Rows from block 5 of the audio encoder of a small contrastive audio-text model, named by matrix and row number. Rows with one number within an expert belong to one neuron, the router's apart. Each number is 200 + 20 x the weight over its row's rms, rounded and kept within 0 to 999. All counts start at 0.
Before each expert's rows are labels from the 100 clips, of 14848, where the router gives the expert most weight on average: "lies over" is the class under the peak. Only what is clearly more common there than usual is listed. The data: synthesized solo parts of chorales (CocoChorales).
# router: router (encoder.blocks.5.mlp.router.weight, 4x256, trained with AdamW), inputs 172-214
# up: expert up (encoder.blocks.5.mlp.up, 4x512x256), inputs 172-214
# down: expert down (encoder.blocks.5.mlp.down, 4x256x512, transposed), outputs 172-214

# expert 2
lies over: A5
router.2,195,230,225,195,215,212,200,177,220,216,232,177,230,227,190,174,183,220,223,218,223,219,167,193,216,184,240,188,177,225,210,228,219,226,220,201,183,222,206,220,226,189,175
up.31,215,205,173,215,174,128,207,210,185,173,199,189,205,207,191,199,205,204,190,172,190,207,250,206,214,170,181,236,197,182,196,212,217,223,194,177,178,203,189,230,203,173,216
down.31,173,195,207,209,222,170,192,181,206,197,196,186,205,176,233,189,218,190,207,167,214,205,159,206,223,212,232,208,226,219,194,172,159,208,179,195,222,200,192,196,200,186,206
up.32,199,189,183,213,222,204,214,223,227,168,235,212,202,195,214,205,191,221,212,202,183,179,201,204,220,202,169,212,203,219,197,229,170,207,201,219,201,204,222,197,180,211,196
down.32,235,188,177,194,221,208,208,186,213,229,182,197,202,195,215,201,212,237,168,216,242,202,203,178,181,172,216,223,187,180,210,195,196,187,187,184,211,205,213,199,223,194,228
up.33,191,172,185,205,201,209,189,192,186,183,150,200,205,213,186,194,190,160,226,200,162,190,201,174,213,185,201,224,148,211,202,198,222,196,201,182,187,204,205,214,237,194,244
down.33,183,215,202,171,205,193,208,184,190,199,208,189,225,188,185,214,221,224,169,237,211,180,223,193,232,203,148,212,201,188,208,184,225,189,160,188,191,205,172,205,217,209,169
up.34,247,208,177,200,201,188,184,212,194,207,193,208,192,179,223,197,162,226,195,181,199,171,199,171,228,205,219,211,164,205,170,202,215,195,178,235,209,172,203,213,225,190,221
down.34,217,232,171,194,237,264,187,192,178,184,194,224,192,199,213,193,174,174,223,205,186,168,225,198,187,188,195,189,226,192,175,198,196,186,199,235,201,198,215,186,162,206,194
up.35,210,223,185,174,187,227,222,230,173,194,208,221,228,178,186,224,220,181,225,199,207,221,215,223,234,196,190,250,200,204,172,180,202,183,229,174,181,177,202,228,214,199,197
down.35,203,190,200,214,202,212,202,198,173,206,189,206,217,226,186,210,184,205,181,161,210,177,189,223,224,205,208,188,200,188,196,217,152,199,177,202,227,185,177,202,193,197,200
up.36,170,163,154,202,226,208,211,220,225,202,188,217,211,200,176,213,200,179,225,198,223,204,250,210,199,167,184,206,167,219,186,175,213,189,204,209,197,181,201,203,155,191,170
down.36,182,200,182,200,190,216,224,197,210,203,181,252,178,214,181,182,230,207,204,235,194,197,185,224,184,187,193,210,180,196,171,178,167,208,205,183,192,228,167,197,198,203,201
up.37,187,198,178,178,195,209,187,175,245,215,198,241,191,205,213,230,207,198,143,230,240,202,205,203,248,174,192,221,218,200,179,224,157,191,192,189,204,219,178,181,171,199,204
down.37,190,198,204,175,195,204,174,217,188,208,179,190,201,224,225,220,242,193,195,218,227,202,184,210,207,206,211,187,212,179,221,174,195,192,243,227,166,166,228,227,172,189,220
up.38,197,196,181,217,165,179,212,224,169,182,195,207,212,196,167,193,213,219,198,216,178,195,160,185,168,210,195,196,179,216,195,193,170,224,177,226,207,192,183,197,166,199,165
down.38,234,206,196,173,200,174,187,225,162,150,169,189,211,176,188,198,178,256,196,214,197,194,206,207,206,195,195,184,209,203,189,193,185,208,202,201,198,203,184,171,201,259,195
up.39,221,209,198,213,197,220,171,183,229,209,228,242,210,210,222,218,209,199,210,214,201,211,181,198,206,189,193,181,177,191,173,194,219,196,186,210,207,197,179,171,164,263,198
down.39,204,216,194,239,246,240,205,213,216,196,215,187,219,164,218,191,223,213,195,168,193,208,185,213,188,189,175,177,206,174,176,171,222,189,188,220,153,192,236,155,190,207,215
up.40,181,207,178,180,188,195,203,182,225,197,175,188,180,237,197,222,206,220,163,195,182,220,207,195,225,182,205,203,179,230,217,193,189,185,194,172,194,161,179,229,193,203,190
down.40,201,184,187,185,169,204,168,217,209,200,198,185,221,209,241,174,208,210,202,194,204,233,183,163,206,202,198,232,194,182,206,203,216,218,167,161,211,231,191,218,218,165,201
up.41,179,204,190,210,229,203,201,241,202,186,204,196,218,211,190,188,245,150,207,180,220,186,197,186,177,201,203,200,177,223,240,207,215,241,218,164,203,206,179,176,178,173,203
down.41,206,195,162,211,152,197,200,213,208,185,212,237,167,217,237,190,190,191,197,200,203,237,203,178,211,198,201,196,223,196,178,177,186,138,204,165,204,173,176,206,191,202,182
up.42,217,202,182,229,178,167,214,199,196,228,203,189,196,204,186,239,203,171,190,199,224,166,222,208,184,192,173,228,240,191,194,165,184,169,201,188,202,155,187,176,205,191,197
down.42,203,181,193,197,202,205,205,176,188,217,203,167,224,220,230,214,182,207,162,181,186,189,177,227,214,183,220,209,184,197,230,211,221,210,206,210,218,216,216,199,190,215,201
up.43,200,195,220,143,202,175,180,201,184,208,208,200,165,219,198,183,203,196,222,190,208,196,194,194,181,171,243,192,176,195,214,161,193,199,180,185,188,151,185,199,191,220,205
down.43,163,211,179,238,282,202,242,196,187,209,176,210,200,191,187,182,177,166,224,223,175,183,217,172,163,215,215,196,221,170,185,211,207,253,192,212,195,171,207,192,203,217,172
up.44,207,174,212,179,219,191,215,240,183,195,214,191,214,234,211,169,242,183,236,197,199,197,215,200,212,211,203,199,184,190,175,209,226,175,202,154,205,193,179,205,216,196,189
down.44,206,211,217,216,208,212,236,190,200,175,210,208,187,186,170,238,185,184,162,225,189,170,203,180,188,227,165,176,181,228,198,168,178,227,179,212,168,212,181,209,231,199,202
up.45,244,210,190,176,206,175,227,171,185,180,189,208,191,159,219,209,159,219,175,199,185,200,174,211,164,190,194,222,201,202,220,192,210,212,209,188,176,188,212,214,192,202,219
down.45,171,190,205,195,209,183,182,236,191,184,184,194,185,196,178,214,181,214,177,180,194,226,214,186,196,161,150,182,199,186,203,180,202,209,243,215,179,238,219,207,227,214,224
up.46,196,180,223,198,212,146,231,205,193,221,216,173,149,175,221,190,202,166,183,185,191,178,187,228,188,197,180,201,165,182,185,212,185,169,193,213,226,185,180,186,194,208,149
down.46,230,173,195,204,179,203,193,177,185,220,236,181,191,175,217,248,205,168,189,222,248,198,155,202,210,206,166,204,205,200,177,182,214,205,186,199,202,213,211,170,208,211,175
up.47,217,200,196,181,220,201,171,183,201,205,220,221,160,197,198,196,190,197,165,213,183,179,198,187,202,206,215,226,201,205,202,202,179,210,205,209,204,202,254,187,217,205,158
down.47,230,180,227,207,193,210,232,186,235,187,202,189,182,178,228,172,202,210,179,218,199,175,157,184,194,208,191,193,217,222,195,201,216,199,196,195,229,200,182,190,203,206,224
up.48,182,224,170,211,198,217,195,213,192,174,215,200,199,206,181,176,198,174,200,160,207,186,202,184,187,202,196,207,186,208,200,173,197,190,237,183,161,175,201,186,168,199,183
down.48,194,212,224,178,238,215,197,200,182,208,189,211,208,176,187,228,183,194,179,186,195,186,198,190,194,217,195,201,203,180,180,190,248,201,191,219,240,205,190,235,234,208,210

# expert 0
lies over: F#4
router.0,165,231,230,181,221,207,197,177,217,222,229,184,239,221,183,159,179,208,226,213,221,221,188,196,210,175,234,178,167,222,211,222,212,217,206,196,190,223,191,210,231,186,177
up.31,208,201,190,221,236,164,195,192,197,149,203,197,206,234,176,190,203,192,160,220,205,216,211,216,213,224,209,196,220,202,231,210,221,185,200,226,190,211,187,197,233,210,216
down.31,160,225,220,164,192,193,181,225,203,226,212,193,226,226,155,209,239,157,238,225,205,215,214,187,173,196,173,248,179,202,191,218,182,194,236,191,230,234,211,199,230,232,198
up.32,218,194,204,191,194,183,217,185,174,193,191,181,204,168,187,214,220,185,183,209,187,185,187,207,196,207,211,198,195,216,185,189,201,186,205,183,209,199,152,219,215,208,224
down.32,182,166,207,219,216,182,218,212,225,200,204,206,242,217,205,213,207,207,187,214,221,178,202,206,211,178,230,202,182,203,170,215,169,222,213,198,206,211,255,210,174,182,156
up.33,211,180,218,195,195,196,186,195,196,196,206,201,191,209,203,182,200,178,208,225,197,224,216,221,179,230,204,188,218,203,184,198,159,250,209,187,227,182,201,244,212,201,179
down.33,166,192,174,177,239,201,194,186,200,210,199,187,204,209,238,210,207,181,225,229,213,197,202,195,155,214,230,179,204,212,215,200,194,187,190,181,185,209,192,197,212,192,188
up.34,202,195,209,204,207,179,212,191,173,183,202,206,195,202,217,164,200,161,165,160,218,196,177,180,202,228,196,225,223,244,213,199,182,222,198,158,212,190,193,213,179,172,166
down.34,192,181,234,164,211,208,207,238,195,188,207,199,188,225,178,196,215,209,218,191,191,216,220,168,194,200,213,211,206,209,178,157,178,158,236,215,172,178,172,177,160,159,226
up.35,228,217,215,194,188,198,202,199,197,219,176,210,190,185,156,211,214,207,185,225,215,185,198,184,212,192,175,211,176,167,187,205,212,220,167,192,204,240,213,215,159,192,192
down.35,200,212,213,163,181,234,222,218,202,219,209,134,199,225,173,207,185,197,214,220,220,189,179,189,161,173,186,203,172,205,207,215,225,203,231,219,249,192,217,210,211,190,222
up.36,166,196,186,189,236,189,189,205,188,220,184,200,173,217,206,158,187,141,203,201,174,216,192,215,221,185,187,186,216,196,158,194,197,176,224,184,226,213,187,231,166,191,233
down.36,207,198,209,205,209,217,223,167,215,243,199,185,180,205,212,226,184,190,198,203,190,187,178,198,209,215,231,163,175,218,248,234,207,192,209,199,183,214,192,212,203,223,187
up.37,186,207,199,212,232,187,191,219,202,184,218,204,176,202,190,213,235,231,235,201,222,187,229,202,178,189,219,201,174,202,198,174,207,228,202,194,188,225,189,218,196,183,204
down.37,222,184,188,203,154,174,182,210,199,191,206,247,189,197,196,181,209,165,189,159,204,199,174,206,185,201,220,185,240,231,225,188,201,187,229,196,216,208,205,192,210,194,206
up.38,224,204,220,188,203,201,230,202,180,195,195,225,210,209,200,171,206,191,195,206,196,200,181,219,185,202,183,215,205,198,213,219,184,193,185,208,183,166,163,165,197,199,215
down.38,171,165,171,202,209,179,209,226,250,211,187,216,168,218,215,192,234,229,192,224,204,196,222,196,229,223,213,201,222,180,217,203,196,219,188,204,212,234,201,200,209,179,208
up.39,200,238,208,248,218,205,226,200,193,202,229,193,230,178,195,205,180,227,204,212,243,184,166,217,217,206,200,205,216,199,175,176,179,222,245,194,193,214,162,177,185,223,226
down.39,211,231,186,243,212,229,201,209,166,243,208,200,224,193,199,229,204,182,187,190,182,161,190,205,227,209,196,222,198,223,204,207,202,190,228,225,183,202,197,162,197,193,202
up.40,229,203,176,190,157,184,183,196,208,211,200,202,242,219,226,192,198,180,194,231,211,175,188,208,191,178,216,204,192,163,202,159,245,235,200,180,166,203,185,231,224,250,197
down.40,183,193,220,190,183,166,162,210,187,176,227,208,181,209,232,218,232,192,207,219,193,225,191,187,216,198,192,185,182,184,215,244,198,200,220,198,177,194,186,204,196,194,219
up.41,196,216,147,197,218,199,219,174,230,170,167,195,170,214,208,177,192,232,233,214,204,238,187,237,174,186,213,206,223,176,223,182,161,182,190,201,175,207,215,171,171,162,203
down.41,195,224,193,253,191,225,207,197,199,176,163,238,222,216,197,189,235,223,184,226,210,206,145,216,216,185,202,200,186,251,207,199,170,165,180,195,170,220,194,216,194,197,228
up.42,201,197,161,178,203,172,170,200,209,234,196,209,180,197,213,204,209,192,205,172,171,227,205,204,181,231,183,200,182,216,199,163,172,202,166,206,184,208,210,234,196,187,204
down.42,184,172,196,231,163,205,236,192,189,178,207,219,203,209,192,202,186,239,176,205,176,213,214,186,150,226,200,199,188,218,220,227,216,198,223,227,223,201,186,193,185,220,193
up.43,179,187,210,185,209,170,217,206,198,197,172,187,225,209,196,186,182,164,193,235,225,180,170,204,175,155,199,229,183,208,189,189,217,225,232,198,234,166,220,216,150,202,196
down.43,173,187,204,243,223,203,191,200,198,218,223,230,193,195,207,200,205,168,203,228,187,209,211,219,196,186,212,195,176,197,220,212,192,179,195,197,197,205,230,215,216,219,202
up.44,171,177,186,237,180,203,175,205,256,181,202,197,207,196,186,187,199,184,198,197,247,213,186,181,191,211,194,202,186,197,233,170,188,195,245,187,196,184,182,176,208,200,183
down.44,199,192,212,197,190,220,188,241,184,204,207,199,194,215,190,174,207,184,219,205,235,190,170,169,190,181,228,187,215,171,202,182,199,206,166,194,202,217,206,208,200,220,216
up.45,179,220,193,244,179,203,231,190,198,202,160,198,189,189,188,215,225,199,181,189,228,214,176,207,190,201,213,201,172,237,203,196,184,210,196,200,228,208,168,213,199,192,186
down.45,226,191,228,200,189,212,193,216,196,195,192,180,202,194,200,187,213,160,182,226,231,187,181,213,222,200,196,231,224,233,208,159,190,183,202,187,213,224,188,196,238,220,206
up.46,230,204,205,225,204,174,176,208,208,177,193,221,189,148,190,201,187,140,169,175,187,157,229,166,223,217,195,245,193,165,189,203,150,226,223,215,210,175,206,183,220,234,223
down.46,209,216,212,213,202,172,207,197,174,200,195,207,201,172,207,215,201,205,222,173,170,191,212,167,181,168,170,148,175,207,193,185,174,209,214,213,188,219,215,206,220,213,243
up.47,181,213,201,189,192,211,217,193,195,188,176,193,178,172,211,241,184,259,184,206,242,179,212,194,186,169,194,204,190,194,208,191,184,205,215,200,172,203,234,199,150,193,178
down.47,176,209,187,173,240,204,155,207,224,197,198,189,202,214,190,194,214,234,194,172,189,194,201,192,211,192,219,216,170,193,238,212,188,193,205,176,215,213,204,200,194,200,184
up.48,223,175,208,237,200,224,161,206,227,212,185,166,181,167,223,211,190,218,187,212,194,215,183,185,183,169,199,200,191,207,173,179,187,202,201,216,199,170,234,202,194,180,234
down.48,248,183,217,178,221,170,206,189,185,183,204,175,205,204,215,218,213,186,190,226,218,199,247,188,202,199,221,183,174,195,221,198,192,196,237,229,193,182,206,188,214,162,214

# expert 1
lies over: G#3
router.1,177,236,223,199,219,231,179,168,218,224,236,189,219,218,179,174,175,213,218,227,220,226,175,205,212,187,249,187,178,231,212,226,213,226,195,202,194,223,208,218,234,190,165
up.31,194,184,178,201,175,189,205,185,214,170,181,261,187,178,200,189,213,230,193,180,202,213,247,188,231,178,184,213,154,198,215,226,200,205,201,179,245,193,205,198,176,217,241
down.31,191,200,200,216,160,183,204,250,193,206,179,209,183,203,160,230,210,196,211,211,193,201,193,214,236,222,223,206,219,213,181,202,204,172,183,192,198,220,208,195,221,205,201
up.32,190,218,157,207,188,186,194,214,183,206,198,208,179,203,227,227,228,211,199,232,235,229,223,175,155,169,206,181,219,199,183,205,215,187,236,233,202,189,220,212,191,249,205
down.32,213,210,190,161,198,227,210,190,174,213,213,192,192,220,175,183,177,224,214,185,203,173,243,183,220,211,199,186,192,186,182,187,169,207,232,197,188,179,212,240,196,240,216
up.33,207,219,189,204,232,216,203,195,206,167,220,229,194,192,204,194,202,175,191,190,181,199,214,176,180,158,197,209,216,173,210,210,169,202,176,171,197,172,173,192,213,225,208
down.33,206,192,176,216,212,162,198,190,195,194,209,185,198,176,187,221,215,213,169,247,200,194,168,197,198,198,232,246,206,177,204,227,191,193,168,219,199,204,176,210,188,210,192
up.34,207,171,225,198,176,208,183,188,221,202,203,161,242,225,197,203,203,195,187,163,217,202,173,220,186,213,236,230,225,190,216,163,186,212,206,184,172,205,213,217,212,222,211
down.34,214,255,229,180,214,187,185,185,184,220,185,219,233,194,236,198,207,174,201,177,209,174,213,206,200,212,191,223,195,211,217,171,192,196,207,202,197,196,188,206,170,213,169
up.35,213,228,212,202,228,189,204,175,194,189,212,188,268,219,187,219,196,194,170,183,184,188,196,208,218,203,197,175,205,223,204,208,224,212,191,204,211,178,225,185,203,198,209
down.35,185,206,189,206,159,214,177,202,160,200,182,197,190,213,230,171,216,182,211,179,250,213,199,181,202,209,200,219,209,203,214,222,206,192,222,177,203,186,217,178,192,236,196
up.36,201,191,204,180,240,212,171,211,235,209,207,230,189,196,199,151,204,203,201,177,202,218,170,180,175,203,179,223,184,194,173,197,210,207,206,209,202,162,166,202,227,198,211
down.36,165,195,204,193,194,195,223,186,203,169,203,191,209,229,208,193,154,206,177,203,218,192,202,203,146,219,211,208,193,166,205,171,185,193,212,178,195,203,181,211,179,197,156
up.37,197,195,200,216,167,169,196,191,218,211,181,211,197,207,201,171,201,202,209,232,161,228,217,196,186,190,232,189,210,184,207,192,185,226,194,163,193,178,182,192,187,201,205
down.37,206,188,203,225,180,217,173,168,199,177,208,215,189,183,205,198,208,179,190,159,224,196,185,198,169,198,173,218,220,202,234,221,229,174,201,224,191,195,212,209,203,197,198
up.38,210,227,192,194,160,194,242,227,193,198,166,229,194,179,201,203,220,204,211,180,219,192,183,203,210,179,187,219,221,195,245,221,222,168,204,193,198,208,204,203,189,214,194
down.38,209,204,185,213,233,178,197,199,243,252,233,203,191,230,225,204,215,172,192,193,185,199,230,195,172,189,156,155,190,183,218,186,220,186,221,184,200,205,173,194,207,210,189
up.39,198,189,181,235,203,191,177,202,203,187,191,195,218,190,197,178,209,180,186,240,177,204,218,185,222,170,208,234,195,180,211,185,187,207,223,186,181,205,190,206,186,221,196
down.39,191,207,172,231,201,176,194,230,234,206,219,181,183,176,192,241,173,170,174,199,177,207,195,190,158,176,189,183,183,224,192,208,170,229,206,206,226,209,178,218,204,198,187
up.40,216,219,207,216,160,219,182,217,207,205,188,204,197,209,228,223,181,190,189,188,198,180,231,197,205,205,193,207,173,186,234,214,193,200,232,219,239,210,199,219,193,194,209
down.40,236,168,221,216,201,217,203,204,169,195,175,198,224,176,216,204,171,208,180,211,194,186,189,177,186,225,170,212,211,239,206,196,182,209,180,193,219,187,217,217,186,192,183
up.41,178,205,198,240,198,158,178,210,183,204,208,169,189,216,199,183,212,208,175,194,224,199,164,191,159,211,200,194,199,203,208,230,204,197,219,208,179,178,170,189,178,202,229
down.41,198,220,230,172,212,203,193,190,193,183,185,219,171,234,185,138,189,195,193,209,223,212,173,184,191,235,216,220,195,213,173,184,214,166,190,198,210,220,193,169,175,210,159
up.42,177,170,203,230,193,191,193,166,212,193,190,192,186,212,187,227,202,215,195,171,153,182,204,161,210,186,194,234,183,192,163,217,188,204,167,223,184,213,195,228,195,158,200
down.42,204,168,236,221,223,218,180,212,192,181,195,205,209,173,193,212,195,191,174,229,187,209,178,206,205,202,168,214,221,169,202,188,202,207,190,216,225,250,223,197,203,222,171
up.43,197,190,187,198,221,195,215,177,199,176,183,193,176,195,176,199,238,193,178,191,176,205,190,227,142,189,197,177,223,197,200,180,205,237,211,191,210,235,217,185,216,199,205
down.43,209,196,200,253,190,199,197,183,190,225,223,193,206,205,193,154,200,203,224,222,209,202,232,196,222,187,198,200,213,219,226,202,201,215,203,210,208,205,195,205,180,193,212
up.44,223,223,231,175,203,216,185,222,208,189,173,197,227,181,218,198,175,186,157,194,202,229,186,207,200,169,183,221,183,192,187,220,205,221,224,161,227,197,148,202,159,150,205
down.44,197,207,207,202,192,206,179,196,166,209,196,169,222,196,185,185,229,182,201,212,194,225,232,219,241,209,191,190,172,258,151,175,173,198,193,187,182,196,237,192,165,220,180
up.45,174,208,229,221,174,194,160,193,220,200,204,210,204,207,231,185,199,206,227,190,196,201,171,194,212,233,214,215,148,216,211,225,194,204,212,247,194,172,206,188,239,222,244
down.45,225,199,187,200,229,218,209,225,205,197,206,193,194,200,195,183,202,226,190,204,178,217,193,243,196,221,203,228,208,223,217,209,203,191,192,208,245,236,199,163,240,207,163
up.46,233,196,209,247,212,231,202,189,200,204,191,234,185,169,231,217,221,220,172,177,169,189,224,188,184,215,211,192,187,214,188,208,210,221,210,190,185,239,192,162,178,183,186
down.46,213,190,230,238,209,147,185,191,175,207,208,195,225,191,172,183,195,180,209,186,223,174,177,198,183,186,180,193,184,184,211,228,187,177,176,198,172,203,179,196,174,191,183
up.47,212,221,190,194,205,222,212,225,193,167,219,205,227,167,196,163,187,222,204,226,253,156,179,182,199,199,203,228,228,228,208,215,191,221,223,179,196,202,209,178,209,213,193
down.47,200,232,186,194,220,173,216,216,196,180,175,146,178,224,228,236,206,200,186,259,186,190,195,205,180,183,203,202,214,199,208,186,220,229,188,205,187,208,218,215,203,178,186
up.48,199,209,204,193,210,212,192,228,166,225,216,205,190,184,214,219,223,185,209,149,184,214,180,205,224,199,188,145,207,214,211,226,207,234,224,195,205,175,232,198,203,181,203
down.48,179,231,183,180,208,214,195,204,206,195,225,184,181,220,207,172,222,194,149,245,180,188,211,212,249,211,226,208,235,221,194,180,209,159,217,171,183,183,217,180,216,199,219

# expert 3
lies over: A#4
router.3,179,229,234,195,222,217,191,177,231,227,230,177,227,219,193,179,180,213,223,204,215,228,186,206,207,183,233,170,167,237,225,218,216,228,209,193,200,211,215,208,225,198,168
up.31,197,198,190,172,172,180,179,159,182,196,223,184,187,176,232,178,195,195,223,247,183,205,202,210,222,190,183,164,218,194,179,195,198,203,211,211,187,225,221,188,204,191,205
down.31,215,206,189,152,166,193,211,212,208,186,191,203,182,238,193,179,207,186,181,221,193,192,186,204,185,206,190,213,194,135,192,173,194,156,222,202,200,188,209,204,211,178,193
up.32,211,181,201,179,203,189,159,216,211,235,198,178,182,224,240,237,176,188,185,216,165,197,176,172,220,203,205,177,192,198,178,196,211,207,212,168,199,188,200,156,185,181,185
down.32,196,230,183,221,210,215,202,198,196,213,222,176,197,202,180,193,190,209,214,153,205,232,211,226,183,195,207,242,210,209,216,203,222,143,206,199,198,189,201,235,207,209,208
up.33,198,203,185,182,200,196,213,173,214,235,215,233,191,217,208,205,222,187,181,212,190,176,224,204,228,184,156,164,159,198,202,201,205,192,176,202,226,208,246,209,216,229,189
down.33,200,204,236,189,212,223,193,174,202,170,215,219,192,177,201,196,179,208,228,206,196,191,224,213,204,212,241,203,212,193,167,218,198,176,228,171,173,212,204,163,200,204,224
up.34,208,220,211,202,187,220,198,175,207,185,204,193,188,203,147,214,204,242,200,210,233,206,198,192,225,197,179,216,223,193,203,200,218,191,182,218,142,167,166,227,221,188,197
down.34,200,214,220,177,200,189,196,206,202,197,200,188,181,224,225,250,208,166,195,205,168,174,184,195,211,226,198,170,178,220,175,190,228,203,208,232,202,169,231,199,196,223,177
up.35,197,201,199,206,178,164,189,198,218,219,170,185,184,193,163,212,210,187,228,174,185,173,192,191,190,180,185,186,169,193,204,191,186,201,237,193,218,209,199,156,214,222,203
down.35,210,172,168,186,171,194,215,210,208,210,165,180,195,203,225,196,193,181,198,179,204,181,216,183,207,213,232,205,144,190,197,207,205,182,234,210,222,215,219,201,195,226,216
up.36,193,205,212,226,202,198,184,209,207,190,203,190,197,190,233,179,168,167,163,239,201,171,159,220,167,205,154,180,184,207,220,185,201,156,225,175,194,191,204,227,219,192,206
down.36,176,216,198,173,206,216,192,241,187,220,208,177,204,201,188,171,192,220,178,194,221,206,156,218,206,192,185,193,219,211,261,212,193,212,218,180,174,211,185,216,208,205,173
up.37,222,209,191,197,213,261,198,205,193,189,172,189,192,203,160,193,208,209,172,208,180,231,198,186,203,191,194,210,183,179,227,219,237,183,206,207,214,211,207,225,203,181,214
down.37,211,205,218,186,222,192,176,184,197,228,176,208,188,227,194,192,210,237,216,195,204,180,214,207,223,197,197,220,206,185,202,210,198,190,200,242,177,210,189,184,211,169,220
up.38,202,212,193,192,189,193,196,225,160,205,218,199,199,158,221,209,207,213,183,202,195,203,180,205,213,209,195,190,194,168,205,184,194,198,192,203,192,203,184,221,196,197,181
down.38,197,202,195,172,183,190,191,192,215,206,226,198,205,184,245,190,201,192,168,197,183,221,208,194,189,150,208,206,192,230,199,174,183,219,181,221,206,188,185,214,229,177,209
up.39,210,191,216,246,186,198,204,206,228,187,182,220,235,193,209,177,179,207,192,208,223,184,210,173,213,174,215,222,212,184,190,165,167,180,214,195,191,194,217,182,208,183,197
down.39,191,196,205,206,234,192,217,196,197,175,215,176,219,237,202,208,194,176,169,205,212,199,208,195,226,195,189,236,181,219,199,209,181,215,227,236,184,214,177,198,179,208,193
up.40,209,186,204,199,211,181,197,208,217,219,223,193,219,196,209,163,182,197,191,192,216,213,238,191,187,184,213,222,213,201,213,183,211,196,208,175,201,192,199,219,207,193,214
down.40,239,200,164,218,239,187,190,217,166,197,200,180,214,217,227,194,194,179,193,238,213,230,188,204,167,253,219,181,187,202,181,196,196,202,198,208,210,217,174,221,173,197,202
up.41,215,212,168,172,177,201,181,183,198,197,220,229,210,208,207,216,207,224,166,197,211,164,213,177,196,229,234,198,215,184,154,197,187,165,169,198,218,203,189,225,226,183,216
down.41,177,173,205,168,184,218,189,164,182,190,217,158,228,221,154,185,209,177,209,226,171,186,188,190,182,203,156,179,205,203,206,177,196,194,199,204,196,204,247,182,200,189,194
up.42,179,196,232,205,208,196,225,190,198,203,166,206,191,193,211,156,162,226,211,187,196,195,206,182,213,202,206,199,184,162,240,206,197,244,162,203,230,183,211,208,211,215,233
down.42,204,208,230,188,213,188,188,196,203,199,218,189,202,172,185,185,188,190,244,192,183,166,176,213,200,191,187,184,235,198,164,218,188,218,178,210,231,198,177,160,203,203,195
up.43,202,196,213,216,216,165,231,200,197,180,180,171,183,187,221,183,232,196,217,218,174,171,174,214,235,215,184,210,192,195,189,201,168,189,184,211,191,209,171,202,205,187,212
down.43,183,167,219,175,161,173,177,202,221,198,236,191,187,195,181,195,197,173,240,208,205,190,198,223,187,204,179,199,219,226,200,223,192,206,188,201,184,192,205,202,185,210,200
up.44,174,213,209,219,159,173,198,197,181,193,177,204,197,208,168,211,205,215,189,211,196,236,214,189,161,193,207,219,212,183,215,214,171,206,228,177,216,158,197,206,182,195,207
down.44,209,182,193,182,191,215,183,184,208,239,178,230,185,174,218,224,187,187,220,181,195,206,208,197,155,177,199,191,201,174,209,236,207,210,191,176,189,197,216,184,183,177,175
up.45,181,192,188,203,187,233,206,209,213,189,196,208,186,173,220,191,221,208,230,183,190,171,208,182,242,177,189,213,162,213,229,223,203,211,197,209,207,174,187,193,222,182,201
down.45,175,198,166,171,191,207,185,240,206,193,240,174,191,163,192,198,196,210,173,212,204,196,194,225,218,226,152,180,227,188,191,201,201,209,188,206,165,206,224,211,196,167,208
up.46,160,203,177,218,231,200,162,237,222,202,196,189,216,224,202,177,189,189,196,200,164,190,219,152,169,157,187,204,218,222,184,219,192,193,203,181,245,208,194,185,176,197,197
down.46,235,203,218,230,200,209,185,198,190,186,218,179,178,224,214,187,183,182,200,207,216,219,187,175,184,184,179,211,199,186,202,196,180,146,224,241,232,237,202,215,173,219,170
up.47,227,192,169,158,172,194,192,197,184,183,195,207,195,202,208,174,221,218,205,198,215,204,160,226,196,221,218,200,203,171,228,213,174,162,177,182,230,186,181,201,206,206,197
down.47,176,203,207,184,209,209,218,174,185,227,186,196,204,208,215,179,192,183,197,229,214,213,189,211,166,227,182,170,191,194,214,165,228,172,215,200,217,198,173,242,211,177,201
up.48,210,171,213,192,238,179,163,212,210,184,193,236,194,178,199,202,201,158,175,199,174,182,242,190,167,206,181,214,208,170,174,177,132,188,221,183,177,148,201,185,203,203,208
down.48,200,191,177,202,195,202,223,196,200,234,228,219,190,245,186,190,211,206,197,186,213,209,178,216,225,227,178,208,172,206,170,217,198,188,200,217,228,182,198,220,170,187,216